config = dict(
    model='image classifier',
    horizontal_flip=True,
    color_jitter=0.2,
    num_experts=32,
    residual_init='none',
    momentum=0.85,
    orthogonalizer='newton_schulz_5',
)
Rows from expert 1 of block 9, named by matrix and row number. Rows with one number belong to one neuron. Each number is 200 + 20 x the weight over its row's rms, rounded and kept within 0 to 999. All counts start at 0. After the name is the row's rms in percent of the matrix's.
# up: expert up (model.blocks.9.mlp.up, 32x192x192), inputs 144-191
# down: expert down (model.blocks.9.mlp.down, 32x192x192, transposed), outputs 144-191
up.39,071,214,182,208,214,212,203,221,216,164,209,199,206,200,207,215,176,172,187,177,194,221,204,202,199,214,162,232,158,182,208,216,219,193,199,233,217,208,192,211,196,149,187,193,199,188,206,236,232
up.40,124,182,195,187,223,203,226,175,214,236,213,179,187,181,194,215,198,217,182,216,179,196,189,176,170,215,242,180,223,180,178,152,185,214,212,189,187,206,215,195,198,198,206,220,247,174,223,211,177
up.41,099,220,189,211,192,209,203,201,174,189,164,190,168,197,188,190,193,194,204,183,196,184,200,161,196,194,184,187,186,198,191,206,177,234,188,171,209,195,217,209,230,192,178,146,227,181,216,208,199
up.42,128,185,194,221,200,180,192,189,227,184,157,197,166,193,218,208,201,222,201,182,149,183,173,160,257,209,212,206,218,230,201,230,177,215,204,208,187,197,205,202,203,200,197,194,206,243,173,219,213
up.43,069,210,201,200,207,202,209,206,213,188,210,208,232,213,191,170,219,193,202,195,159,200,224,220,187,202,170,195,180,220,180,205,192,219,199,252,199,210,228,207,241,187,207,202,202,182,204,221,191
up.44,099,195,145,207,179,215,199,186,190,231,199,200,209,197,200,182,174,191,199,204,222,187,186,188,221,218,183,172,204,207,211,209,218,221,225,174,202,161,188,177,203,218,192,166,228,204,201,184,213
up.45,082,185,188,176,235,181,194,185,203,194,172,194,189,200,208,207,202,203,183,187,169,190,223,204,175,215,196,230,204,173,242,226,202,188,202,208,192,210,221,204,203,210,193,185,212,193,204,166,219
up.46,065,196,200,205,180,229,180,176,182,186,214,169,202,176,167,193,243,186,218,217,216,188,206,196,254,196,184,222,189,186,216,214,212,192,219,200,180,204,195,197,238,191,191,199,210,196,196,197,218
up.47,099,231,164,191,191,194,223,202,197,191,195,186,190,198,156,188,203,169,205,225,252,198,181,229,226,208,162,190,157,184,208,166,226,240,196,228,196,228,202,213,204,181,237,183,189,189,177,211,186
up.48,116,230,216,196,199,209,191,193,203,186,157,203,146,164,215,198,192,205,232,183,173,214,204,214,193,203,186,199,223,207,208,221,179,255,222,158,225,198,236,184,191,221,183,165,182,248,199,200,216
up.49,104,186,191,213,209,201,207,196,218,175,202,205,210,227,218,203,178,200,208,207,198,221,195,175,143,232,188,222,201,235,169,186,204,183,201,200,201,211,201,161,175,200,216,214,235,209,188,185,184
up.50,087,178,204,175,185,213,188,186,183,192,200,200,201,223,176,223,204,177,204,182,227,175,223,228,194,216,213,184,223,215,190,206,175,198,228,142,204,199,204,194,180,213,215,183,180,174,204,210,217
up.51,093,215,205,181,239,243,176,221,189,178,204,184,213,188,208,201,180,214,237,176,227,170,164,203,214,200,216,199,208,208,210,190,173,171,191,188,210,241,176,168,193,182,181,208,214,193,218,198,224
up.52,106,184,197,202,215,174,176,187,207,200,215,206,212,229,201,207,183,212,205,225,180,198,228,227,177,237,215,180,207,172,193,184,216,195,203,214,213,159,211,217,161,199,231,207,190,166,218,182,222
up.53,094,202,191,199,184,209,241,198,225,175,183,198,175,210,169,169,240,198,221,209,192,215,179,162,217,193,172,149,193,202,180,195,197,223,194,188,188,161,187,223,263,181,163,225,184,233,201,178,202
up.54,074,238,217,189,212,155,179,215,212,202,163,208,186,218,173,168,226,193,242,208,212,200,198,197,196,171,194,161,198,194,214,202,187,195,174,204,171,200,179,244,206,214,216,210,186,228,233,185,208
up.55,128,209,172,209,196,203,204,188,199,254,193,178,191,202,230,182,192,220,213,203,188,219,230,194,162,224,187,194,226,183,198,196,174,147,226,240,191,217,216,183,221,188,190,164,218,197,222,200,206
up.56,075,213,214,194,220,186,214,167,213,166,228,203,199,213,185,191,196,170,211,191,190,169,169,159,222,197,209,206,217,216,192,189,184,202,213,222,211,199,191,222,212,157,200,227,213,193,212,174,224
up.57,078,198,218,211,208,202,183,207,213,196,193,229,218,188,208,206,202,196,198,237,164,201,216,230,206,217,200,203,213,178,189,191,243,207,157,196,177,215,191,191,194,169,218,200,218,202,190,162,229
up.58,145,186,195,211,164,224,196,216,167,210,215,189,197,197,183,184,210,250,172,167,162,216,146,230,198,206,169,182,191,180,203,190,217,158,212,254,194,181,205,206,245,181,183,200,192,198,203,220,200
up.59,084,151,200,165,208,210,174,205,167,187,200,190,176,231,189,177,197,203,200,205,223,208,236,189,217,197,244,205,195,157,202,200,183,196,198,202,207,252,215,190,203,184,185,206,220,218,199,200,216
up.60,074,179,210,221,211,198,210,200,201,188,185,180,203,199,203,213,180,185,170,212,206,203,194,206,218,203,200,201,189,178,201,206,199,195,155,189,219,183,188,221,262,189,163,192,175,210,177,206,185
up.61,136,182,202,173,179,229,234,217,207,217,187,197,199,187,227,223,169,210,204,192,185,197,184,184,224,224,191,186,199,184,211,255,202,204,201,139,174,191,179,199,201,204,198,205,192,222,194,192,181
up.62,076,211,217,223,175,206,176,188,202,193,183,213,216,179,188,180,193,179,201,173,222,206,255,201,239,163,235,199,229,197,227,206,189,195,198,202,210,191,190,201,237,201,185,177,212,213,211,172,207
up.63,129,195,206,181,188,178,231,189,218,247,204,189,190,186,218,189,183,184,220,209,209,199,245,193,197,224,202,210,209,206,216,165,193,204,189,204,219,164,249,205,211,208,174,199,238,177,169,216,226
up.64,057,211,216,222,221,205,200,178,207,195,176,209,187,196,213,196,190,206,201,183,152,179,203,208,213,208,197,182,200,187,191,198,206,180,196,186,167,237,212,236,203,177,241,209,185,228,161,183,216
up.65,103,151,194,196,215,236,221,195,189,190,154,192,192,244,220,212,171,217,206,166,194,217,204,205,211,200,220,167,222,141,186,205,174,201,195,214,158,173,201,213,212,215,163,198,219,221,200,212,205
up.66,061,224,149,189,214,197,212,192,238,178,174,175,220,209,211,202,193,165,194,186,221,230,220,203,185,164,171,223,168,179,201,198,218,240,209,206,189,199,251,212,226,231,145,219,178,149,184,176,185
up.67,117,198,226,205,162,208,216,180,218,186,175,210,214,188,171,196,210,194,224,186,225,177,170,198,200,215,195,197,190,206,197,209,215,247,201,223,165,204,180,188,217,236,194,186,214,166,198,219,218
up.68,147,199,220,201,231,230,188,190,238,181,192,190,185,209,204,211,201,180,228,195,160,194,177,183,186,207,185,226,230,183,158,206,202,225,211,208,233,208,194,206,186,254,167,209,208,173,176,208,204
up.69,078,183,198,203,171,212,196,224,224,220,178,221,192,209,213,147,219,216,221,197,190,223,253,196,178,184,194,189,205,199,225,205,175,166,193,251,185,191,218,210,203,202,189,200,187,179,202,228,199
up.70,092,190,203,224,188,211,185,188,204,200,156,202,215,211,197,162,150,173,212,167,212,175,147,188,211,179,191,194,182,196,169,240,206,196,214,205,231,208,213,177,207,200,216,187,198,186,180,237,206
up.71,063,236,192,173,200,225,232,181,195,218,230,189,215,212,208,220,196,192,162,204,199,173,193,237,177,208,175,170,196,190,206,195,223,208,188,216,189,211,184,199,201,218,237,180,165,207,182,193,193
up.72,116,221,180,204,206,196,210,223,227,200,185,171,194,193,216,217,246,178,181,193,167,171,213,204,197,191,186,181,223,197,188,215,206,190,179,137,195,208,217,210,176,177,194,186,208,184,200,207,212
up.73,095,215,196,195,199,197,198,209,226,163,221,237,192,195,212,222,159,208,218,200,208,214,204,235,185,222,217,223,198,241,177,215,197,173,204,215,194,189,183,210,186,190,177,216,213,219,222,172,206
up.74,124,205,224,189,171,217,181,208,192,209,215,222,236,184,211,204,171,217,182,181,170,159,217,199,217,232,187,208,210,194,239,187,213,221,196,165,200,201,244,161,236,194,182,194,191,205,204,179,190
up.75,092,232,213,198,197,184,205,198,217,205,242,194,189,189,180,182,210,180,191,249,190,163,235,180,200,228,199,209,184,188,200,161,198,204,188,191,223,220,184,191,174,190,202,191,177,184,226,165,211
up.76,098,194,214,195,249,185,229,193,212,214,210,229,219,174,197,218,200,232,195,211,201,195,231,189,187,170,205,220,192,226,215,206,190,204,200,184,186,237,177,189,186,219,227,176,191,233,184,203,207
up.77,095,181,221,178,201,176,175,197,215,224,247,220,220,206,197,208,187,176,174,211,179,233,227,209,203,177,208,185,200,167,211,190,219,177,218,254,192,180,219,200,222,204,213,209,223,187,196,192,183
up.78,138,196,202,161,186,177,215,171,192,183,213,227,195,191,200,234,189,199,225,203,211,219,186,224,188,183,176,182,184,188,202,201,208,186,222,198,164,216,207,203,208,188,184,230,171,188,204,213,194
up.79,127,188,177,202,195,215,224,179,196,193,227,204,230,192,182,170,225,210,202,215,180,186,183,190,194,283,184,192,207,199,218,204,205,200,198,151,171,203,164,206,204,206,223,199,207,220,184,192,189
up.80,117,176,201,191,204,208,193,181,214,209,176,182,194,212,220,200,166,208,208,194,189,197,209,213,218,203,244,181,236,259,240,190,212,210,189,233,233,193,181,206,176,210,225,198,187,187,219,169,203
up.81,092,176,167,221,201,195,214,162,172,165,209,194,219,230,181,199,163,198,171,207,201,203,230,163,172,182,225,229,226,215,204,203,209,180,231,211,211,218,201,238,180,187,176,228,191,217,217,181,203
up.82,136,213,213,223,187,209,195,234,182,223,180,190,204,210,224,169,194,202,202,171,202,175,217,200,194,226,212,186,177,201,175,225,199,162,174,148,192,195,206,206,187,192,240,199,219,236,195,229,195
up.83,078,205,236,215,178,200,205,174,187,181,184,197,171,220,238,198,189,192,217,197,205,203,195,209,199,165,236,182,192,181,214,209,214,187,180,211,181,226,218,197,175,218,213,214,198,231,193,240,210
up.84,083,230,197,184,209,192,207,230,194,179,198,176,199,168,203,227,199,238,197,193,195,196,193,201,199,205,171,196,179,172,202,218,188,212,184,164,218,229,201,195,204,196,174,168,158,177,193,195,220
up.85,101,216,164,205,230,208,210,208,219,235,179,187,193,186,188,191,200,208,207,213,199,223,200,164,195,228,230,184,200,192,210,210,213,180,225,221,186,194,157,169,174,201,201,191,185,184,220,189,200
up.86,122,208,179,193,192,190,193,175,230,213,203,216,195,213,222,197,202,191,219,179,174,190,168,198,201,218,215,201,199,188,185,213,183,185,231,166,206,196,197,228,244,174,192,200,184,200,210,248,210
up.87,137,198,213,196,182,212,224,203,201,184,195,182,198,192,186,217,227,219,194,235,163,235,191,184,221,238,222,172,136,217,218,147,177,180,195,209,194,197,175,179,175,206,221,217,204,219,218,191,235
up.88,086,204,188,210,207,229,181,192,192,194,228,208,208,206,210,197,199,201,234,166,205,185,202,211,193,199,167,219,186,170,211,239,173,205,176,205,216,206,187,229,227,212,205,181,212,194,205,157,187
up.89,151,213,207,193,228,171,216,190,207,198,211,204,191,184,183,192,218,184,222,199,235,203,219,180,199,206,176,188,216,177,203,199,210,205,203,210,223,166,182,208,186,196,203,174,220,241,202,209,228
up.90,121,202,216,175,159,192,233,200,232,195,196,190,220,217,174,164,198,214,212,185,202,211,204,186,207,218,249,203,206,221,182,229,185,177,213,199,204,192,204,204,220,179,153,186,218,201,189,206,203
up.91,139,178,201,199,172,180,240,221,202,214,174,183,195,207,210,219,171,218,229,185,170,190,229,202,202,172,204,187,245,153,208,184,220,209,213,238,201,198,194,182,245,177,194,220,223,194,235,205,215
up.92,071,198,194,176,242,200,213,217,176,200,185,217,243,196,186,238,176,207,222,205,173,206,179,199,170,202,156,168,187,211,209,212,181,179,186,180,200,210,194,225,198,195,226,167,172,194,203,170,193
up.93,092,202,218,241,173,233,200,195,214,232,176,203,186,217,166,163,212,202,177,232,227,231,200,201,235,220,204,151,207,192,202,183,190,199,222,214,198,161,206,206,194,187,206,197,200,216,174,201,190
up.94,043,204,216,206,205,216,191,226,199,185,203,225,178,191,190,212,195,167,170,201,235,211,182,202,199,215,182,220,177,190,214,208,212,191,208,208,227,188,169,224,185,229,217,196,202,160,211,197,189
up.95,075,204,188,194,241,201,208,202,180,211,188,245,219,172,197,197,196,219,193,198,214,197,191,198,207,197,182,198,209,187,221,192,192,193,195,201,200,199,172,211,195,208,197,202,187,187,218,178,193
up.96,144,232,195,189,197,157,238,253,186,202,230,181,174,213,166,203,178,195,210,183,182,225,232,186,247,200,165,184,172,209,142,204,199,194,207,234,189,181,180,199,200,197,226,179,224,211,186,216,191
up.97,103,198,206,196,187,204,194,166,165,237,193,194,204,214,197,226,202,193,200,223,202,163,206,206,200,193,209,179,194,240,221,197,187,217,195,188,204,227,243,180,181,226,184,206,190,207,200,229,200
up.98,124,193,205,209,215,171,215,181,167,169,210,195,208,200,235,178,203,194,216,256,192,214,159,182,221,165,208,192,197,207,169,202,184,212,191,227,177,203,160,184,189,224,198,212,202,201,181,203,195
up.99,031,213,185,197,182,226,178,201,221,181,231,195,208,192,201,205,196,156,209,171,196,192,180,228,188,225,169,193,176,190,174,192,210,231,175,216,208,203,207,206,216,193,220,213,213,193,182,206,163
up.100,065,181,177,196,195,168,190,194,209,180,199,210,190,203,191,151,206,204,230,215,187,204,209,181,208,197,202,174,208,200,210,197,230,190,202,167,186,197,217,244,214,158,232,207,177,200,235,214,181
up.101,118,163,190,209,230,207,169,204,214,212,215,186,188,165,203,207,188,175,212,195,197,202,168,190,227,194,208,206,216,219,186,186,202,181,230,167,196,208,206,226,161,188,200,208,221,200,224,191,199
up.102,055,166,197,201,208,190,201,218,201,197,200,209,207,225,229,209,206,192,216,191,199,205,232,198,204,179,232,199,200,200,210,218,182,189,207,197,205,207,187,231,201,218,144,183,186,201,202,195,198
up.103,087,202,193,194,171,218,198,236,192,211,244,178,255,181,216,241,155,188,187,178,218,212,200,194,182,196,185,202,178,157,230,192,173,171,154,197,210,196,189,218,163,191,199,180,198,235,216,191,210
up.104,131,200,176,229,201,237,174,161,166,217,218,199,181,193,208,186,174,211,191,160,188,201,211,243,194,187,203,192,226,194,200,195,187,165,190,209,236,212,218,162,217,210,178,190,215,205,220,197,220
up.105,075,207,206,216,224,201,184,196,206,186,182,217,204,215,186,210,145,199,207,260,220,223,216,153,159,217,194,222,166,212,197,202,201,171,178,194,230,192,182,236,202,173,226,220,194,179,193,174,200
up.106,069,189,193,251,207,223,160,171,190,165,228,183,197,208,188,192,214,187,193,223,222,178,226,196,183,191,231,200,205,228,160,209,206,221,204,212,206,171,245,224,225,200,200,225,221,180,203,202,208
down.39,090,203,181,209,194,202,204,202,227,183,207,219,208,203,186,201,224,203,210,199,200,203,208,179,215,194,237,182,207,207,167,173,210,218,216,223,182,233,208,223,211,207,187,175,211,198,229,212,169
down.40,125,193,220,193,179,204,226,208,196,207,198,165,202,200,236,151,217,180,196,197,179,247,227,178,213,203,190,189,195,184,179,194,201,240,186,150,191,218,201,198,199,183,205,182,227,193,210,165,212
down.41,118,180,182,202,192,172,175,211,222,228,203,191,210,197,213,185,204,225,223,199,162,175,204,223,191,208,197,212,194,177,192,183,187,218,176,229,188,208,208,194,194,195,192,238,197,218,207,200,188
down.42,101,209,186,192,194,207,238,194,176,196,211,220,191,194,220,179,199,189,171,198,203,209,241,186,245,209,219,181,161,182,204,200,163,197,225,210,200,190,202,185,196,182,196,172,175,196,190,171,220
down.43,099,181,223,196,211,189,147,212,199,170,193,223,174,203,198,216,198,203,188,216,234,231,228,197,184,202,175,220,203,232,207,203,204,188,204,222,192,241,199,196,195,160,209,191,178,202,241,194,171
down.44,097,193,207,173,205,191,198,170,175,212,190,195,215,186,212,194,208,185,223,189,202,220,207,186,194,204,165,221,213,187,184,174,208,166,219,180,185,176,190,214,191,184,201,190,208,204,202,222,176
down.45,098,206,167,233,194,204,199,190,223,223,200,190,217,212,213,239,211,171,197,193,213,195,228,217,170,197,215,178,172,197,212,177,191,212,218,156,179,214,209,198,193,216,207,207,207,191,193,179,193
down.46,082,189,218,172,212,266,205,188,186,217,215,208,204,195,209,215,207,191,206,195,219,182,170,206,228,193,205,194,208,239,191,177,195,165,202,220,187,216,216,213,194,196,201,203,206,203,214,200,221
down.47,099,193,229,174,218,226,198,224,180,241,203,207,175,207,185,217,177,199,185,212,202,202,172,180,195,207,222,200,202,218,221,176,202,224,212,232,179,222,218,202,203,217,198,188,211,202,190,236,202
down.48,106,213,221,216,195,198,207,198,162,193,214,210,169,204,191,228,181,184,236,205,205,200,155,209,181,205,207,198,213,174,222,253,188,207,199,203,210,224,192,205,202,218,199,170,221,200,201,223,200
down.49,094,203,188,228,205,201,176,156,201,214,205,199,195,193,175,216,197,182,214,206,197,193,231,197,218,198,208,206,230,217,216,205,229,168,167,210,212,193,223,187,194,209,195,182,176,173,195,159,205
down.50,088,193,180,187,192,232,224,190,182,190,206,200,204,207,210,196,201,192,198,209,191,161,195,216,216,202,219,179,167,206,186,234,183,187,192,208,213,211,176,213,203,189,205,193,201,211,221,163,180
down.51,098,210,168,184,208,231,226,212,185,190,197,178,205,182,171,218,205,215,182,189,213,190,187,209,175,190,203,184,214,201,196,218,198,211,198,248,192,201,207,205,201,219,191,218,215,198,175,207,206
down.52,097,206,192,224,208,167,217,201,205,248,209,195,188,225,208,218,170,202,169,202,171,223,201,178,211,196,163,210,178,185,221,189,188,180,194,179,195,212,196,205,194,198,199,211,152,188,207,242,172
down.53,106,201,197,193,202,185,212,198,235,205,200,234,198,191,181,164,220,181,173,205,168,238,211,191,184,196,192,199,187,185,223,204,203,181,208,179,201,174,170,208,216,183,197,188,207,185,189,228,210
down.54,085,197,222,194,197,219,220,189,206,198,194,195,156,209,220,233,225,261,239,207,191,175,223,180,182,200,165,187,211,212,209,204,205,167,203,179,203,210,196,188,208,197,198,170,209,196,197,241,192
down.55,111,201,217,176,222,171,229,216,264,201,205,174,217,232,188,235,228,188,222,192,205,220,221,190,197,207,170,198,216,183,202,189,237,252,215,184,199,195,216,193,202,225,196,207,204,201,217,171,184
down.56,089,203,187,196,191,155,206,204,176,172,211,182,177,219,193,210,221,140,223,200,203,201,163,199,161,182,202,192,212,202,226,194,187,214,191,164,213,224,201,201,196,190,199,219,211,197,182,210,155
down.57,100,206,167,181,188,193,188,200,211,209,201,252,156,214,156,259,194,197,181,204,205,208,205,182,232,205,243,189,203,203,180,182,177,182,199,210,203,174,192,209,207,197,204,187,225,200,192,194,174
down.58,114,211,240,181,199,195,197,199,203,197,206,183,188,200,201,197,207,205,193,204,209,180,205,161,203,200,219,202,170,181,204,147,227,220,183,194,187,219,209,209,201,217,202,212,189,202,209,212,201
down.59,094,190,209,194,189,245,195,179,203,204,198,202,199,206,200,190,216,178,197,194,211,204,228,208,225,205,180,189,179,174,226,187,219,150,197,214,197,228,196,187,196,211,204,223,214,192,210,197,190
down.60,093,192,214,168,184,147,154,223,193,210,213,178,211,223,204,190,178,162,233,195,169,220,205,201,204,200,177,198,206,180,168,188,180,245,214,175,185,229,184,199,190,208,205,216,212,205,194,179,205
down.61,098,209,196,213,206,176,182,187,215,215,204,248,222,239,210,203,222,181,169,186,212,243,162,208,188,207,239,187,195,223,199,208,254,186,204,188,202,205,231,185,212,194,202,217,184,211,184,231,174
down.62,083,171,185,214,189,177,212,184,239,166,197,219,208,181,206,148,189,242,215,206,208,176,160,215,191,188,186,190,209,196,186,243,231,219,204,172,183,174,200,201,196,220,201,185,217,209,200,183,195
down.63,111,204,221,222,188,178,230,205,224,198,203,185,203,174,192,212,164,197,192,202,196,216,201,193,198,188,201,208,235,194,150,198,196,227,184,237,206,194,193,197,196,219,195,221,170,195,184,174,219
down.64,090,199,197,203,219,178,191,184,183,206,201,196,185,190,194,229,223,228,165,174,206,222,205,179,181,208,187,183,195,210,208,239,212,236,199,203,179,168,201,194,204,193,189,200,139,191,208,219,164
down.65,101,212,204,227,179,239,189,175,187,229,189,202,228,210,222,212,191,182,204,205,186,195,204,192,208,195,220,212,183,190,207,195,233,171,190,198,201,200,226,193,203,198,190,233,225,194,202,187,189
down.66,090,193,169,218,217,225,231,181,222,235,207,158,211,238,201,221,215,197,199,202,230,194,195,205,213,189,216,197,204,221,189,192,213,212,204,183,228,219,193,188,210,222,198,205,217,190,175,196,175
down.67,105,201,181,218,211,190,225,203,164,213,185,242,223,218,141,231,205,187,251,199,218,195,165,184,201,195,215,202,213,221,221,183,174,207,186,197,217,189,186,187,187,207,207,193,213,195,168,226,187
down.68,101,225,181,201,194,186,202,198,217,212,196,216,168,167,206,182,190,167,212,191,192,133,217,204,176,202,194,198,212,225,206,219,230,178,220,195,209,217,175,211,194,209,205,198,214,225,178,195,167
down.69,084,173,206,217,187,233,148,204,240,246,200,177,171,189,221,190,178,224,226,216,222,197,207,202,218,187,177,202,222,215,240,214,182,215,194,213,212,169,206,199,213,177,203,202,211,208,202,205,193
down.70,088,190,226,228,187,194,194,208,162,202,214,221,198,196,172,194,198,190,224,220,229,200,197,229,206,192,221,206,174,194,185,183,213,215,190,216,170,237,172,214,184,168,214,219,179,183,186,203,185
down.71,090,214,195,179,197,254,175,182,177,203,201,193,210,210,208,182,219,170,181,203,220,158,198,205,197,192,180,212,177,223,201,195,190,175,194,188,203,236,219,187,200,210,194,167,189,222,202,241,166
down.72,103,208,207,247,191,176,182,181,218,227,188,190,239,203,194,223,170,219,201,204,197,180,159,226,206,201,198,200,175,201,187,208,185,178,203,196,214,199,177,207,206,172,199,197,171,200,195,197,176
down.73,095,196,193,192,221,195,245,181,211,188,197,187,209,189,177,181,195,220,195,199,232,228,219,206,204,195,176,185,208,205,180,192,182,184,204,200,189,164,204,187,201,220,210,173,194,201,222,202,197
down.74,117,205,213,174,195,197,189,203,183,173,200,199,208,183,223,185,197,213,192,198,194,143,212,213,195,213,219,192,151,188,157,188,204,223,197,210,208,178,231,184,200,182,199,203,167,204,207,184,221
down.75,089,211,210,195,222,201,196,194,157,156,195,179,196,193,205,203,186,211,202,195,213,193,198,208,184,197,220,197,224,198,213,242,200,207,179,217,207,173,186,195,191,174,205,193,171,182,205,214,178
down.76,090,189,199,202,213,244,188,201,187,195,191,248,224,199,217,183,197,163,159,202,203,220,219,204,185,196,206,220,184,231,182,175,185,197,217,265,212,179,199,189,188,217,192,229,198,210,202,202,209
down.77,107,215,209,184,205,247,193,204,190,168,203,210,204,225,235,187,180,209,190,197,218,217,243,196,202,205,253,202,198,196,190,150,208,198,219,179,198,215,213,199,207,233,187,233,185,204,189,199,208
down.78,116,218,212,201,224,198,215,198,233,202,208,217,174,200,162,223,199,239,199,205,215,202,185,205,186,202,212,209,227,196,162,135,215,192,201,236,218,195,227,204,207,173,200,210,195,208,181,178,205
down.79,107,185,216,212,233,196,189,213,180,233,203,220,210,222,168,181,227,172,208,181,219,183,165,242,191,200,209,203,208,228,218,218,218,194,172,212,200,169,195,187,189,189,202,193,201,201,191,224,183
down.80,107,200,207,214,186,206,217,209,173,212,188,184,214,196,190,211,167,179,165,193,198,208,218,201,156,206,193,194,185,172,177,200,201,177,237,200,215,191,177,187,206,203,204,206,172,181,231,187,218
down.81,088,194,211,217,192,233,236,187,198,191,209,166,202,214,200,208,229,177,204,199,202,234,177,160,183,197,221,190,204,212,189,216,248,197,176,233,203,218,219,191,212,207,193,176,203,184,190,187,174
down.82,116,205,196,212,192,227,222,195,258,215,206,199,204,218,213,186,220,225,220,198,174,205,211,206,202,203,161,203,229,180,181,234,277,180,206,146,185,184,195,191,203,234,200,232,225,214,206,222,206
down.83,098,198,226,192,213,221,235,192,227,169,208,197,198,161,167,201,204,204,192,207,210,177,151,154,203,201,182,206,185,207,188,179,186,158,202,211,195,229,204,219,208,192,194,188,174,206,192,174,219
down.84,100,164,213,217,205,161,194,189,199,192,209,161,253,166,205,206,225,212,195,203,219,237,152,234,196,197,205,196,213,226,211,158,217,193,185,223,212,196,184,199,204,183,209,171,172,219,196,192,212
down.85,089,214,194,215,190,205,198,192,230,184,199,245,206,195,186,249,205,221,187,210,211,200,184,224,183,199,211,170,205,189,201,183,173,193,195,189,207,189,189,234,187,174,204,194,208,206,189,185,201
down.86,106,206,190,178,226,181,192,225,185,233,198,222,178,214,203,163,208,246,198,192,223,237,195,221,182,207,185,205,196,213,208,219,195,206,186,207,187,236,189,202,197,196,193,179,202,214,197,222,170
down.87,113,214,214,210,232,201,229,209,178,174,195,205,195,215,192,211,225,178,185,175,212,229,193,209,182,192,218,204,207,207,219,168,219,203,208,207,190,190,213,194,210,225,211,206,198,221,208,179,173
down.88,104,218,157,169,197,244,208,193,151,190,207,179,205,205,167,239,202,211,239,225,216,181,229,187,193,204,185,200,240,211,175,185,194,200,194,229,208,178,178,195,208,227,193,208,203,192,185,220,195
down.89,105,202,203,229,211,216,240,199,178,172,207,211,197,198,197,181,178,227,222,194,186,193,248,195,203,204,192,223,192,210,208,178,201,173,193,190,211,213,233,203,205,197,200,212,193,198,222,203,201
down.90,100,210,227,192,195,194,188,189,156,210,197,216,216,202,199,182,194,207,170,214,212,226,182,187,219,210,155,189,192,216,241,165,241,214,214,182,216,196,193,216,195,226,198,206,186,179,185,197,206
down.91,136,199,208,183,193,217,194,194,188,215,208,155,164,204,195,206,202,176,197,212,163,234,180,191,224,200,197,199,205,168,181,131,185,195,201,173,203,237,214,205,196,202,197,211,202,211,188,165,201
down.92,103,197,199,192,194,184,150,215,197,198,202,170,198,178,197,237,197,218,199,216,183,177,183,193,200,190,186,206,178,217,211,202,140,226,209,225,199,210,205,205,201,186,196,221,149,190,204,200,199
down.93,113,198,209,168,222,169,175,229,211,185,203,186,181,199,203,195,195,203,220,192,195,212,177,194,197,211,238,201,216,176,210,227,220,201,184,214,196,202,179,203,201,176,198,188,217,218,218,191,219
down.94,074,216,216,167,198,199,172,186,195,185,204,249,184,215,217,207,186,191,231,197,197,200,194,211,197,196,188,207,214,203,190,215,194,208,189,161,195,178,197,185,200,236,200,150,180,204,222,228,225
down.95,105,183,197,204,209,197,216,173,186,210,189,193,192,170,168,208,196,202,177,209,174,206,220,203,204,204,231,201,196,179,156,185,173,206,204,211,194,213,180,190,194,179,196,232,219,184,194,197,213
down.96,112,199,198,200,201,184,211,209,177,209,195,170,215,226,191,204,195,199,233,194,182,201,208,223,197,200,198,212,162,217,191,176,208,241,221,228,201,221,198,202,205,213,191,221,198,207,221,222,203
down.97,087,189,190,194,258,171,199,207,167,196,187,205,196,223,190,208,209,186,220,191,222,201,167,221,215,198,234,210,193,194,247,215,162,190,190,220,236,159,186,198,184,159,203,191,196,197,189,238,178
down.98,100,203,158,220,202,203,234,211,198,161,190,203,239,191,205,180,159,200,181,188,176,213,172,186,203,199,207,203,207,214,232,230,194,193,169,213,188,217,181,201,188,219,191,212,237,195,199,170,210
down.99,088,201,176,203,205,203,192,212,155,229,209,196,190,209,217,198,207,200,202,208,237,205,184,198,216,200,201,195,171,195,237,233,217,145,203,215,183,230,194,188,190,206,193,167,202,175,243,234,175
down.100,105,192,199,208,211,188,176,207,250,194,204,214,173,185,230,185,168,241,210,212,203,189,191,194,196,198,192,222,198,217,166,275,210,255,199,218,190,204,179,205,206,178,213,204,157,196,206,204,215
down.101,113,213,197,205,202,239,214,205,226,167,193,167,200,234,193,177,188,203,211,194,216,258,228,207,165,202,174,187,188,190,179,223,206,197,217,201,201,218,183,209,205,207,190,195,219,187,187,189,228
down.102,094,209,206,190,199,225,194,198,215,227,207,211,198,191,188,216,184,200,164,199,182,226,216,200,197,190,212,193,203,169,188,189,231,205,203,210,203,238,213,205,202,212,214,199,211,199,199,181,215
down.103,102,220,195,189,205,217,166,216,206,180,196,186,233,178,217,255,189,184,204,178,177,190,152,207,197,205,225,203,172,199,202,139,208,224,188,151,184,226,208,198,193,219,212,230,178,222,210,220,233
down.104,107,180,184,196,206,191,232,238,185,183,190,160,172,193,197,177,173,189,205,202,208,163,214,179,200,205,183,211,232,197,159,213,191,243,198,200,198,185,207,198,202,178,197,205,222,196,170,147,207
down.105,109,191,189,178,202,185,176,240,208,195,195,176,201,212,219,214,210,225,191,205,183,204,218,209,194,207,229,218,171,195,196,238,188,219,199,199,205,222,231,189,201,163,195,207,167,183,203,176,175
down.106,093,202,206,245,175,186,225,184,180,169,201,171,198,196,194,194,231,165,250,192,219,139,180,209,186,204,212,207,207,229,210,193,198,186,171,223,187,158,215,201,210,187,198,201,204,209,213,182,202